config.yaml
encoder_arch: "conformer"
model: "encoder-decoder audio transcriber"
dataset: "read English sentences (LibriTTS-R)"
train_examples: 15625
noise_aug: 0.002
time_shift_ms: 50
n_mels: 64
hop_length: 160
input: "log_mel"
spec_augment: true
win_length: 512
tokenizer: "char"
vocab_size: 32
encoder_norm: "rmsnorm"
encoder_activation: "geglu"
encoder_mlp_ratio: 2
encoder_head_dim: 32
encoder_fused_qkv: true
encoder_qk_norm: false
encoder_inner_norm: false
encoder_moe: "top_k"
encoder_drop_path: 0.15
encoder_num_experts: 8
encoder_moe_every: 1
encoder_expert_mlp_ratio: 0.5
encoder_experts_per_token: 2
encoder_shared_expert: false
encoder_subsampling: 4
encoder_layers: 12
encoder_width: 256
encoder_positions: "learned"
encoder_kernel_size: 15
fusion: "prefix"
label_smoothing: 0.05
decoder_width: 256
decoder_layers: 8
decoder_norm: "layernorm"
decoder_norm_position: "pre"
decoder_activation: "squared_relu"
decoder_mlp_ratio: 4
decoder_head_dim: 48
decoder_fused_qkv: false
decoder_bias: "all"
decoder_qk_norm: false
decoder_layer_scale_init: 0.1
decoder_parallel_block: false
decoder_inner_norm: false
decoder_positions: "rope"
decoder_prefix_bidirectional: false
decoder_connector: "mlp"
decoder_tie_embeddings: false
residual_init: "none"
optimizer: "adamw"
learning_rate: 0.0019
beta1: 0.95
beta2: 0.98
eps: 1e-08
max_grad_norm: 0.5
max_steps: 2900
batch_size: 64
epochs: 11.9
lr_schedule: "linear"
final_lr_fraction: 0
warmup_steps: 290
weight_decay: 0.3
Rows from block 6 of the audio encoder of a small encoder-decoder audio transcriber, named by matrix and row number. Rows with one number within an expert belong to one neuron, the router's apart. Each number is 500 + 40 x the weight over its row's rms, rounded and kept within 0 to 999. All counts start at 0. Numbers have three digits each.
Before each expert's rows are labels from the 100 clips, of 14976, where the router gives the expert most weight on average: "responds to" is what is common among them. Only what is clearly more common there than usual is listed. The data: read English sentences (LibriTTS-R). In brackets: how many of the 100.
# router: router (encoder.blocks.6.mlp.router.weight, 8x256), inputs 192-255
# gate: expert gate (encoder.blocks.6.mlp.gate, 8x128x256), inputs 192-255
# up: expert up (encoder.blocks.6.mlp.up, 8x128x256), inputs 192-255
# down: expert down (encoder.blocks.6.mlp.down, 8x256x128, transposed), outputs 192-255

# expert 0
responds to: the word "i" (68)
router.0:521560504517478480518461481475420535462492449569466563508483419448513492572457489493477466424531546579445494455435517541515456497567486495484457500505498459570540516522481501523488439485513485
gate.0:426572525623531498531490515508509504536485494465518550387535482489545547508513480499518471591454465465490476417470469444510518501473496490489555453519512494449469547421511535509506490446497576
up.0:540531604570540470575502546546536507498482467566498452454559419540509536512533478546496434533506451606517496470508515403489546576507489547485555520443423514461459466472528510436469454482487566
down.0:480468523511548473528455485517472424353501455482520459461490481482512460544482442515539452474548440496557472483454524525453500543468533579454513561532484579523408465487518526524465439492545522
gate.1:573514557515496535503510512509491574522466488523500531491499494586484522481514471504479499489532484447489520491468447460378470480493421489484530523423513469495429547497564425483521472481493523
up.1:496543499543427501467497520507551471433513458508463592479508408467533435524526452542584506575565442515457523560536546509570515521528485562482436567517502467499490530508522499423506543455510579
down.1:473526471525478525511495524488494448498540520525445561514533537427502491579495493457551494519602520542472487534511499522559445480533473486536456545548434442580526470544484493451547467488582463
gate.2:570499468502534488582534541478585527513437489480532519468491531521498558483504491537490454480526557459431505535501457522527470539509481497532576497459493469472494469493524466540462493478509461
up.2:503489475585489523449471461569456547597598570459469496518419515564479549498555522436462541536503464484515510531534485466423426518460526513490529525579564487480494556567606446431539497508444525
down.2:483526546557518551475502486522508522441465525503522536524545444497512561563451491525600435522525481505423513508417533468544544465622475570521487522436517433483465436515512483543577517474581532
gate.3:535578411455503492481482481513554466431514504458503478551489549513486497489472501437589512524525562489461544453547452566410444525493520515500553475565518520547524590513463439579448507543492520
up.3:568547460500532539505456524565550518491516536482422445531487547541504401485552552505536592494507571449565581454498422448493569491492500525485527471543489518482465536490478440511460481533493478
down.3:547538453527524423502528521563483516526484500503485543481510431437440518485536527521550512475533490502516451515529567509469493545467490566439561508568494540547462502514480517411464424507492426
gate.4:519482499460565526510518495547485528528451465499538455441507534549472513459532521520438503504438536467531516562506552534460519503516479487516514488392449467479521471469486518481500437549467509
up.4:489511477543560504476429542445485483536485510493463554468427493408483477524508507506527536538508507520557487499545491513538531516479517470511476458551572510493520478495548550507483515476507521
down.4:436541552532451452490420523604542495489562450488492554527576472491475467540486496458504495539485484514491472493441523451560518519456456458491500534492504498540497491442458453442507476454602453
gate.5:584510530489469525509456486542516562483508499491429479495525531532439550504403502428516382428519546463539450488504445512446451535482503482490520573437501504525580511398474484517459416549535504
up.5:467495452475527463553515522551508457542496524513466493501507528507519539419515443542592548516472444444506554577490567522485451488487520514545465459502514512458474464565438440478537584449490529
down.5:535508422489434527532427466529461433499513446471508456473456444522487497501541455509522498392590530539495493507499560486507516529432478475452554453526483460615431575453501531416534415537479459
gate.6:525417476405456458549521487529495499469420552489514493510424524498499485489486456510514501520525481470433504513524518533465528460416529425441557496476491520521455559543523505485529471538540479
up.6:478482479540452516550471475620513525553394514454453480529556493485453494495490494478512494577502482548512518508512455536529493485484540479422483509538474527563441568513494514499517487531513506
down.6:552472493484503470464524432449522527409564552437521450506463554511505502508464554454473459540532511511442481531543481530522445453469483526488454519487492545493496486493512540535530493463460496
gate.7:516444470467472473473476519412479463499529515423497509450420515515536467455528559539520529530408517403466476528500530439501478553418528467495551495546536516515509481531561547452514515537495498
up.7:501528486538487470392506420533521525548484519492473536489474471458469512499521434518463449405579460515546581420477500519464462436564528553476503510524504505518479509489522505486394518525524497
down.7:460442454487492473532567513505499525539476489494417465474539473481499506516470486479608444448500560566531510603481504488522518518492495503487494458460484489470470482547528424478516524538487552
gate.8:589407449493514457557512423490519533530543479457435505479529450490426549515445484501527526463491475522467452464483490385477509495429467482531519501456505578484522524520532453517492466536450483
up.8:581497534433482455528465514528527494505527447501481506574447485471447461456528528471466522431557504481541463501483504437446548474475482504564531499483525571548504508541451455460523471544494489
down.8:476561467464511502470516544451528539517511537440534477511438476450548494462499583515478566462475565446492522470555470480556525548510535446551472477570486475532588491462502519549501482473492512
gate.9:544481426450533465503501456485525463536531482471515436565428531585519520468495486477522505531422558450511484510584517560498443459495519454495451483449544485502469497526488446474551513458451435
up.9:546476510521479548540432498483501531479496466447472427507506417555464519465481490557561532517412505449568491450571504527498548505510493518502515493538494490499464490503448509454546514500482488
down.9:534486457449503550566493468556454539578464494484505494429387542509473463556535498498470580514532591444543479469553493557526497444516499448566576494522538451534452493525489461496550510484440457
gate.10:572507423447443478452445469470525482481490469487529584479555502500450499513438491523526426419475461487478487477486529567497453523540492462460513501462518563519581464479513481465501563499511504
up.10:449454475441505523459488512493558445518502523472492434501487468488537448458433472465463485509469484435559558445513546501562505563503487418477446493488485505521546462514523585544525543451471541
down.10:467538465561475510497458520498508478443563508452458539508536553546507544560526512535534509515475557486534505514549499509550542503450421578513501510461498428505590494454499506465519482490494477
gate.11:545470544541468537503480434441444495584436459505528509441477427427535464477478483534450494520412598507451484533496495534529520482513456506479503402516508485491523488504532548571488533476573579
up.11:536398522425463533522512464450475471512444521478532447525517472396478512477495452616454465499413551504534453531470589574542519458484493474473473453483534531474485482566451486531575519571521546
down.11:543482495446551502484457518511555523484534527509495473457437552569518527491494529497502453519523468458555481523537477452446476483439447488477498539474519547502489479406498451477486484473476505
gate.12:500472553525477529462413469470512565462498516506464452568444473553494551451474521447494528513481534461558527454553488537441459465473481466523556490521460511534545570496501481468529469431505493
up.12:466413515434493483573507484469508463446495500456490431549469461558478555453470497561481523580483526466454515470548445530507501467470461474532500499491537510453559505530404464514549497508536472
down.12:549472531587465566576476447531502547479483481483560487520495483490445522471531529534440505536509513488491460561559505458500523393489478446490523473451439497557494512519527451455491491512525544
gate.13:511526474459506451529450466520518534553521467520488531528526530486527492480439502435538462498517520508549482447599468452396451472441529479543463506498407570538491541499507522499436455485505528
up.13:568523501487525469525522498516494524531588555530478478531500548467475443501446577380540515461533569484524517476561504458533515512490510521480522461524526577493510488485463487557468515554480504
down.13:467516446582536444484532501494529483564539498467584482462432481509503518509543559469554560404513513468508448489512513510540519592481605477451571531543536532507454536549530478453464460469452461
gate.14:572483548509511480510455435522489442576452515505445519475441489506553529481511521438509458475455521450538477491520432532517458495449534427509534434446480469527598487497570550481544455460516462
up.14:489493555479504566487504493510499532404493467491505485505557496452414524479475428549524513518494446506543499455481547514486470474548463528467512541499492500471523501504433430513503519546508503
down.14:498572521481511536532472543521504508507532509506481527513448520557546498517527522461494491556486451481561508529533528495496459444483494446440548472430519542500411532484550461498578478465511479
gate.15:551467454485460447521555419508438514555478539428520426454477522509519485482426521489532506512489488551492482508475450435510549535466519425558468438568537573511408520505508505530509502474494543
up.15:503537533490516555469440520535521481437514487508502578553539535568534550517502469450413490524500472502506533512455483477447444476508404465524488535486470413530502579489516485536443508523551533
down.15:560506502506478540504475461512455505533494557544501557504571432454479530474452426502546402506498520512509538431485484537523495510447457549437483444456540437552512483509459502530484502511526549
gate.16:490514511419488560509505513506483429497468450521458551460483509468511478418467486501429539575481491482433488546455519537482501507567450433509543506495565419457507529449497484519431556562505491
up.16:475417517489551530467466495560495404507508466503484517419543477503526507422546514476453560572534461482443439472505549556552420557584541436455497581489507535468446463478495488429544543496486469
down.16:525473528522471491535505503485541541429549475496520521495510520542525488449547532543499467555455496469454510512468554480531488467530458514436494484503511531517496548407471439535498476499528489
gate.17:516481445492453435463533486471458495484449466379497496519451502481502509496525538471545488499486524482554486473548522435435598508472486518501513510481497543456442585434553548532464514488526442
up.17:523554501495452517535581476498496492488433522499515489485430527505570449497493495518552496446548513540505519533448524444410496522484550554506493531472465456466490566519540482420491466510536514
down.17:481501497459547471476510563504509517439547419494459434505519540542453580459478444464492548552496459576443518529529504474474475499502597472485487495474495562475486472471472485486536498512474469
gate.18:493503513442504576501492478480514418514516542530480463578414510503499505528577532530443558509435536429492474547473488498507493420546452549553498549467500518462526542552457424561503536419593514
up.18:482447443472466456460552533506498555448532530530503542507447538496505571557461472442463420468544452508474562502473428513438464506480494453460502507460495503463492518449533469458492461547489495
down.18:492562541465521501513510590558519482532477440493483519524546419517492535576513504550539565443447512445526511461431493494490532483507494593506527440566487470455482530563493543445557542523527481
gate.19:566559539466513491561479474552493452555546513567546492456520525555462543450417460470515492504493451513512456553471483513442478507489507417493517521420469441518507517540502490448528412503503608
up.19:515493513571509494430520414505515432537483428478563530604540462487514505606524456490493469468492566482511497499472525473500471512531465507490494503405444485509511495553511462515534538520532447
down.19:511495477428491505490627477528482531514488489507441526469426531436516528493442499484470496491586564514421577491475407502497458514541531494475496523517442456476511454537497488539441570563456442

# expert 5
responds to: the word "his" (36)
router.5:496505548526504531487566462543500537464460508500605479418529500537582530530494488554435536545508488459540548542475505443459498452547523485498538474498533483425420499425473564585512536493543508
gate.0:427536543547538518421552499494546385496542596578438553525565473592480477494441488481528474514560438523524479571480517466473530488525480504490458528489446508536460556499444462524502453545547473
up.0:524475497509545553411547472511516511446499587488527503519512425534496538476521511483490498504495463487576538531536478449450447439480464533510536494394559565529438519425450512544535516484563482
down.0:508494444433462506520494486434444495476524548533482570504462493481525439419442465561518509518407572465483572496508499506478503462531472573454507414455542477481526550601613459550469600511586522
gate.1:437473499491485506496501519464479486521558526580461526537518429502508493429443469512507509500505448570553500507531495577491493456512484444455505438481472486539452534546547447459535443541463512
up.1:550488526479528476440516486500456505562465553446478517504486547445517482509485462515525430442500565528549514505482513479395504488522502455494450501516529538547520495536471514536493507492492430
down.1:444539485495414483521477537556549447528492490471505533568571522482407484523513458548520526496519502446466496515419581485532482463484539458483523468462475577495466572538494442488440526539496519
gate.2:528490472494502485528521463543497513553491448446552506512446504503540507530581516483494469463569542489570520574517506481543511509514546544594515513476355549475428484465559536400490457475567409
up.2:502457504495476478498516525451523518507538525501512482484430534512555438542588528543452485482519530483572442567578442466525538550480521525536526515401455459540518498486564530472510494545529487
down.2:518490573539558469477570555521482494505512549467525447527467503568503515520605559498593512462488478448533480553487508495448515502453560566539540483464540559517476450488525461474531485491507502
gate.3:469437500482497549467524395496457491523457573471511459538486519552529550402499420458502476484466463463502555569536574493440434493515494447478476497482535481454483535505510503503485519506544521
up.3:457475440488493532501432480536477592497518489460467454525493487499484547437508463525479527563479577411501544409509490585551432515534512506512583464532547550452547452561483533523482533484491539
down.3:500502507454548520477464522503501509469578400481479556488517541517505507538522485487525488467584527488507460525569487499489503486426448505509502588509402491525522482398416493443572431546429499
gate.4:488459420540538486526455494501477491487488507470479509515463519454539474500487581392468504505420564472529446503573425470509477458471495479467443496511477540553533493473485497501477511486487476
up.4:434477575481458446430495576468450482506530432618520545441533496520467511539511467513530451450537497550433467492472580565599549532495556498537487523585434475508501493517502475450485498506528522
down.4:538575601482522496509470505533549532471530512483580510543599494519512428413486486479413472514506522531476511445516433456576463533519472475519540513485582422535550450409506479535530473566472516
gate.5:511500521463466462523519492475505542532498515542430499480489493461477511488490464517522478481546507539490473477511463464561553487406497583486468485595452618492511432564446505499497516535475511
up.5:464567507476506516515496466553470430488521527537474478580527503586530525548479516455553499514520491489486592544472563526493419465528527516564543475511466469518534530499456465520542468426512540
down.5:431565587503538545516463459475502561545499512529495462542452566492501491518521561425555463492532461506528495511497501536475535454523522574523527525571529514489469508487507460525451510459473530
gate.6:481507500514494480403540522536507464482478480485498489513546503533506597545535455420481477551543468456514507549482451555533473542396506430446472553513504433456501514489554491509446477526547476
up.6:476542532499552534484493540499486439434525477518470484488507531542497482522549486467503509532508477503610504525493512466508525571466563535496463509506417541507512469479507487496487509464517532
down.6:439467496483489520482525492497424451550463447535494516488478467419480479405520463529458420448494529528491473465432507573566476409498487488523563518506543450470524419573433503490479463583502455
gate.7:480492513460509472488505533512491447553464467467528505508499476477489543455552512506473501420514544517498480509517470499516489565522604536607552469471423538503453551572529529386518423524512458
up.7:571577528587504548499518482490564562471526450473475485426609514512448518517446497518552487585455466557423480501483522475450495484515497452473497518510512466481449493441434454554451511483455540
down.7:467528518499474520510478482556507490462522509556476528459553510514443501485470435548460414552534496512477392459523457442520505517480522370504534531478455468495535545465453559520502508451467582
gate.8:519520497490541535457500474492549507593536489453574487511556535539464512494558486487491443516535557500497510461428521515454524435585461528501562514414473462512458503465563501541528521528581414
up.8:550446477526450479575496449547436528446431532532449477509482550464538522401508471531503588501495481532553530445493439506499459506427514497564482471558500580457459480518425566523470471478454507
down.8:572508433482489524497488485572568496439543460450508417478484529464469519492531506478504496592492478458492523568549529505496535535517489477480521502522487518505493487450507503548470486584541533
gate.9:528458519526591474537555498407526497472578510484512491475486502492533521512557507394519495522502475478497546503520492500443476447536399565560593539475442454513396486538554475465544509543524516
up.9:477480529522492526507554514425523473453568494503480484511444538526533477522539554430550506529525466511474518479513503474521517448492415615515534585516476486487485461531510442504500479533543482
down.9:531519532491513473445529533514514497508513512529432617499548498523472512549510464482546477429557512481555500424524490540552518466482482538473536546493419471515498535503532502401497480524540491
gate.10:528484467521441438506544495577455510451464498486467521469487496531542489468452492426487551495458497539471453425563414467504437451465526478447460558516440583582505510523458552535507492467510493
up.10:575525423511497500515501479487504555560498526431452485468545474474473541483538458466509494547458516502425496537535500488511463460495450442518559520536587527482422505443513487563496540494406495
down.10:450528540520523460481538479550484462487466535502440473524496533552525545508522561525496580551543463493481557553407519389493507472501501572503516583520407578443455485435538544502518480442479498
gate.11:494497584502501503580543556509491530523507464452466558450515577495506534518548519474469551522541557442482449527511480495568520535409419437534560540482494489535463443492439591455509493501498475
up.11:515532555534549413543579527505515512530473455491442516528585467473514562517501497472505510557515555502520477448484504495568507497459476465464546438457501517555463424518405481488524483509537549
down.11:534477543551519530507523500435540511494602527477517531506549525471421526496373463507537436517455528549525435493484523491477470579512526508487486492513460524400562490492523482467422538591476502
gate.12:504500476502498519452530454512459462567487534490566540521517502488503523469492550490445464491531514507490544491556493511499456527459480424559549484465555575480446475482500496493481472511437482
up.12:447479535463455506485478480587428460492476586466444437540488544530462501404509448526540553557548565463470510479551492591507444508485562531541510468531522534466520517535456547490504488538542497
down.12:498567493424435427458434489539479559550424440541482509441459529577521508536490506418447458468537512534485450543525487411409449491403464452474469564483554515511488540445468468408456460452495500
gate.13:515499444428531481480473537432487505473455477466472416512531446499535483463541525485578514422502547477532468484549516526551502548497522517448463532498453505520495444522512545514573464473515498
up.13:504475465463528532558466503430516549436503469438521451524519478545501434543497521555512408462498499491535519497499543396442557502452528501481497513496432512490514478478514543519560525486532527
down.13:469460505492500498443562506495476543524533523536518613518534505428484526538487547403483524469468432454465510523418511502512440508609500548407506510467570462502453566521433475553496488465556498
gate.14:516436492475533546459548500494529502542543530499509512485452529484495496481473515494486451495519527532455483491465494522468448592511499427510475494511497509491506505460409439602492482563410550
up.14:446522520514508551490494476580450493527519494496509496509618426546444498506484461529479521491521458538481520528502502522452502388494478556529523470524460438427532553465519484420560512441484493
down.14:544440478453533469504545544506473496492494514542563487526432501446547488474540594487511478474516532501581479494513566531377482460535578492501467507510457514525471528551534541481541436559531540
gate.15:528491544512495505568465514438513485442573485507523464545488566559487484542478495457466475510486543491541463509454484474484471462443478458526541472371472416603507544536535450542536430590590455
up.15:549479427522446488481475495488494460549534522538502431522509477445496501474445502513490501436519479540459470505549517545461527524518513421452427492507530536458508460499474527520523510443435588
down.15:513512498470517544512493531570550478567528539445540558532521535549528503550571532476444529452572523420496538499505478545499469496556511518544550535498481423548468453474465482453495490523482490
gate.16:545406559535543472490579488538486526542481596506500486441497493541476527543506529523402523397542445488546485467567478463534502537503548468530490552518567480498452470463469509524453542477391506
up.16:482440513502495504548509450481485519506526546572471454480516414531540538561394506465466569402510492491510489475550490553562455519506549474455442503560546473530543431487474526514501539502437569
down.16:474497489512438482456520548524437451473560460535404502510575493424443457481449484562538460511549433570471477463484506496502530476452484503460478471527477500485539506535498447516415486479447498
gate.17:482531495441550500531462427565516509485549547446472478545518534512404521455455472450517462547503509446545478471490523488500469523435512419540498521483450560477481643471527504509516435502499526
up.17:547479561554488481534532571501498463513466421472552490545511481581532509564518468538490527443489503574494462544478518526476550541526491486456495540497455414526410434538517515453501489495527530
down.17:497481496514476487479496551469497468483460479544458452480524500506530502516474531539578510469492524477488531493481597578594500536506568546443469436499510410518473514549570491551530517558563500
gate.18:481470495479469467524501570459474455546495523482532499464441499499492537491450555473562457409458513422496430533488503511441566532394536464467481475469436490481516497534565523485470431530493499
up.18:519443559429450461432478426517389426473392468571515554508519522508480503548556506504433456481507484560510464510430604492459553539480522513509463508464532526515482537516457534463544469439508492
down.18:526533541551565426510504480485519489485528467442554496501502491466506457523577450447537548440448491519492466522526573460541463490469463467488463496559489496513543481532485469468530506474494479
gate.19:462458481427540481509467519500508454554519560478459579581483593518474526508538505465517486520528468492494513523499467541524484506452511407544545511448509538553455578509508505518485477463563488
up.19:539504552583504471516485470533492494469480447512505419446496473475478475431444559516518519480509508540431445495559520516492510520524503564461441444539473514432563432524489481482470525555420484
down.19:443514552518535442451515527481460496439506544530560440477519460585511520481509554467587515478418508469480486542476561483554482477445558452494445506503450539521470491458531538461551422426510535

# expert 1
responds to: the word "the" (89); the word "of" (54); the word "in" (46)
router.1:455560487482486486522515533448579514515521544477553486501508525503455484500521545565465455529449481515511522523534517505503550518531520501556478418500478540447539469469556521527447478491443513
gate.0:483441499532528496487571449489504463494500535470540554547437475503509531472480554448529447523548585526578468415543476520495522519514476514509559505485509586516391497524521563508547480518507454
up.0:483526531486499525551486580466470423485515513437543473527459544542493494566634515576432546543512571518455499590520484537562492516523490524467571492468513502470529477476421539532565572494445462
down.0:487460535461476550551441480534551491476514509564522460543525533608500489467469506515474552501497533476455526565490499505498494536608462454501452519396523479482534494467473431478478509480528550
gate.1:502500488483569463460445487484480560468502480494529535461489471465496542514416533449551456388414587369590466502541499478458467495497511473476518512476504511510502510489494465510475425536544514
up.1:493538445453460432437441503571522494481463521499555525489577478516533559532469549498448431447600549578474519534531500521486476537540564514499497488492490495491438553467457523513513510537477536
down.1:495486509461467557482419514529531493468493488446462492457446565489498544440492518441490514429525511411540511470485449495474466484448430400475521536486609437497502497536483509537505448546408507
gate.2:534594481442501549459446508469521418538487511445468454503491533482554490501489427491503479455455507473481497470533521412464514516498471510440484494470448561509433563492512530576465528586547508
up.2:436505449529493479450501452478544590485475482474508556466515476464593435602548510498439539442486524506384466499525453453511521529482511503495542494608436472510496468480483597502500574488472502
down.2:464461450403535567510537571506524445505556548525519536492493431444436505490482446526498527503576440529433552497501492488572451411523487506462524505534519499513465533569547472457502512528478555
gate.3:413515569449576502485433568473501460446549471528452571587496523399537493571561555458471499471501456446463496547496572504567475507498444465462486499475537486473441486492432439514500535511551511
up.3:512517481500581510464543494504572517566520471510498527541540507521449502438506589460486497507490548525472561527522490521523507542556501504483535555512460484442564467459534447475496460482469453
down.3:541377437422465508575495501468490529544469516507566525534535507487389463518476501558439535533476499510495472496530417483434533484460517456523508471478531490448472557538521459475514543559450526
gate.4:492525516472555520442476558488521519513566505505508505528508486470506523629479526442523460450480433466573463456431487503517504495504492441470499502495502484572448450516511501520525495514485433
up.4:476424516457495505521470513455464543473451436486447449485487486514589479503495435511504541432478501527504460535524522496526518507475487375497484479390502502477485468540561536540507519466484529
down.4:511502542508523529440540517565537485460499490535532507535523476541523540517491511514527444379476444495517543516474486447479454545499513496474470573491501504493443472497467462551462481464490496
gate.5:566423491500518528502461446520541498555511412476464581588501475499487465557485475440462414430503487558503513479517494521415476529478474472460531489393492464561489443490609466518550422572489455
up.5:500444480492510532512513541523500435493486475517502475503453477480507475438547521476523548513505497497484467586442538490519520534441458499529538489422485499411513484502539471518468520469460526
down.5:476504508426520454514534521505538515454444456500525510512470475440555469499519539569492488469477506508466470489505511499529457515485509540557503487480448499491495517551482523519524467504516484
gate.6:508500555534519498487499468462523458550521500454524504560463444480467448539502516490433433490456551547500446466456515447531473498588457472543519425430499491520470504538490466489483485486488474
up.6:473555487555512516505471491527403586428482533555543549498593511513503548474443498465523538554548461491471585509389569527455486455476457417477452546509478519503465561492510491477533555440556528
down.6:504489507529476474523517501513549569414427570494510483497530508425463502540466520534440472511485512569549511495519496449495470537497518468465479516539529461499523546492541525496470543498468546
gate.7:473507477514470522496507494515478513441535487507482528493534548529476507490457421495494471525484495518495422483541453545429506463457467461430546550499375554480529538492651476492433523487529487
up.7:487445454412544474507497549459527498515434474434490494522431469410522534507507478491522496545508457496531530536522514500521486421550511474500488551493518525461431456501567552528503515513518485
down.7:523445514469455557462538541464541541486444506496488497507494543526505441470570549541538494534490507448516501589483536493494484550423518527540525515481474537495545459451561545489476544481472469
gate.8:511463485544541518583445492507539511503564460471468542559527498489450502536501494478551560468488497507494511504506472514485504476550462552536528535491507570508465469465484500523519497452464506
up.8:484474470454485481508553505490446509484541489508452456457370488477453547443445534478497456486555576499534473421563537529511467499446441449465513513477580541493458486545463520575589468575499469
down.8:458533573496506513547507433471429510492520479446551499476488423431515515510447546507500497519519564534540575472496478549443512486585474461464543531524502447432467514541552485477557501492547521
gate.9:432504459465483531574504505452487464500551462481511508579476514481416536489458478522506468494520553489502540461498465494495474494551469448486507476417464568494490568493472462495476518484511546
up.9:463476567496514490390575512497593536449517534481515502533594547579469560484444540474468428474570547515473556503522482516507494485475583469520463460494508533536508472468520495543474486572504517
down.9:526572482479506533501516507511512455514559599513519524469487536448486553456519590436525551503532540456506557502531465460449455453532521476532510533539549449501500536517598456540524470472466537
gate.10:443504451490539540482513547420496477465458537533495486506496607484504469480495459518546526513459476476510518586491515530472612455471510579412530482505467474487524523504537459453466446521517448
up.10:559507482498468441398487466492576496511490580543528561504498526529561501483439530534446425520546466500441490443549461429482501595526550448572450505467455472474472473490538581509508495565468514
down.10:532484489472552540501454519487409558533472531563548464535446522541530508565513508512515486487475558455568519440487518556501477510520417429522545506496541486428490479464529463497500475423514559
gate.11:439441535542560532525515508487485461452524537530448479549511448515438518585450495503425551505488504483503496498458480472582510519561487445552500527474469521398456506479551469530478519438445564
up.11:536478507541470479491543500533450572434504510526440472477486576533411563449458499522480528484520530508453510442501422467487462461493512535461512523528566497454557484456498477531446525521460464
down.11:531472509553499594500484466520516491599475579550462444528528470474496499490462435534454562549496508489487533494479419538486510514528487445497566404462524534545463559536499469537515532486512549
gate.12:441508456472525534557464542471474511448497497471487505511480448509546449508516456482499555484451511452436499581440513389509507495517475498468497463513545494531529512494449508535475526426516515
up.12:429427441466500532583477561478415472508599518567424506503477489478469514501479483463489503555499418531484533526467489610560508457472487474491505530453559530504488466513452471509523504450603550
down.12:499488434501406537482544489471466524537535496496493494477470548518478473493469472565491485556463550523534513514510405564469492510537499458476445488441506501570523490433566526633480520544560517
gate.13:486479493452453510471493485564492492551525514498463576576480542542490486464477559515453512522435497486498517432508491506532514400445476476544487476565486541514480578515507421519466532481514481
up.13:573454428528491480566475601460453474464523486461518466514502534528479470489536491469512451450522555483561461486465516543506534532448546504467582536444481469530468442576502561437566419490512508
down.13:586442425523537478439489445429520467491447541501525453531535484534501510501516467487530545564394505513519559431490501414449473498435494477512491476435564530473489513491507519457531526493481592
gate.14:455536467475497556482494517513604520484510526540536527474504516456511524518501437487505464468557472481487583513471492520529533510523518493405478491431485521470519474474526561509444487526530526
up.14:499439488448479423501529533584530536521449476496429523447482468481466535432458497473486468445542522533507437461488518510547497543505504508521522503539564540424469435510451458396490531518461423
down.14:505456524451504545517458554490458450505555462491473557452457503448479449423510454493459448487519518441415490519491491486569441534497523421514547502542534472512611500546537549471512469573492433
gate.15:459451473481500476531549574502457522486546503445534484445506480470533585558435511491526503431517553501504452480537452503509478551487557474497537499613436452452420482527546546505480514484457515
up.15:509460447464470449441517510467516441506486486578575496476436477549496487535535550461447421442497519532520482528528486477527506598489538438480504471437485450473563464494527529471485461496398492
down.15:516472508554535454535497451524470466506437546462494514462485471380521523448481440445556519446533440524550498470504479443532459612498568542541466515512503532517531440513529572467417502490513505
gate.16:509502512479503522456496535469488538509521526479463514570438503514503541475463516474552503436509461443497572409476462476423523512491491534534492491498548529494451580529533461520474509509553431
up.16:450462445425482443557501521513536508450471389508515528444478495469516523506543587465509513435551547474437425453437508518567474544476503505480527535515501510545504473482446500452455434523438487
down.16:538496573425510504461454468477529553522501473448497466489467535510541551492519505462399576530494585469525523531489493448509487474483545457576496453486481509468527528508546480496457510463574530
gate.17:471522464502565471540573522570560479483453497473499487559539480537437542508450465483580423449547523526517525425478505474477503497483528517456542510449487477448484520510486474536437501499494492
up.17:469537460527544501448453498523419489488504524487588435538419461560584461571543494482535538492499520490515556541493590503551505473505468499526491463579485513486430561615465538463512532488510517
down.17:501441450426489566462503546463554527501530536529539518500490534562474507589450468466464498512520525495489539449520454500470441516567486486470536535439477491516570529502524531536396559547430573
gate.18:467450540393534481457415488493473473534472546485469511541485440473467556444484485515488462491495502526529477430475515518555456489441439445471495425456501551546496533556520535494521406501569564
up.18:545532417538493510546512499487489509401538503500586454472491539533457469520479487489503540521494458530468581573492525439450497526504556469475533599503523496443483478491496467547375521484485490
down.18:494475503492497515530514448519455589553498497429534426495453526472487467458452481491497525529440472462494512519476425553521526546520544464565500439473448518514567513530525526518467517475552500
gate.19:518487488480480584517522486533448490517547482506498534576517420599527440553522437513525509465524544537528514423435433526554565448552496423552527493595487459440484500550543516536521558452494476
up.19:511470434557546533557506444486506620482500550515499480444528490504526488540515494515503520497487576491570549393525447454497604423481430463479545503502510528445472442475608525567460498483467455
down.19:524587550524535556545449451439542539505507522512526446549514461504454493538538486544496521534486434435560511512525476513418499471568442479471410499466426539526402497511509435493455521438576522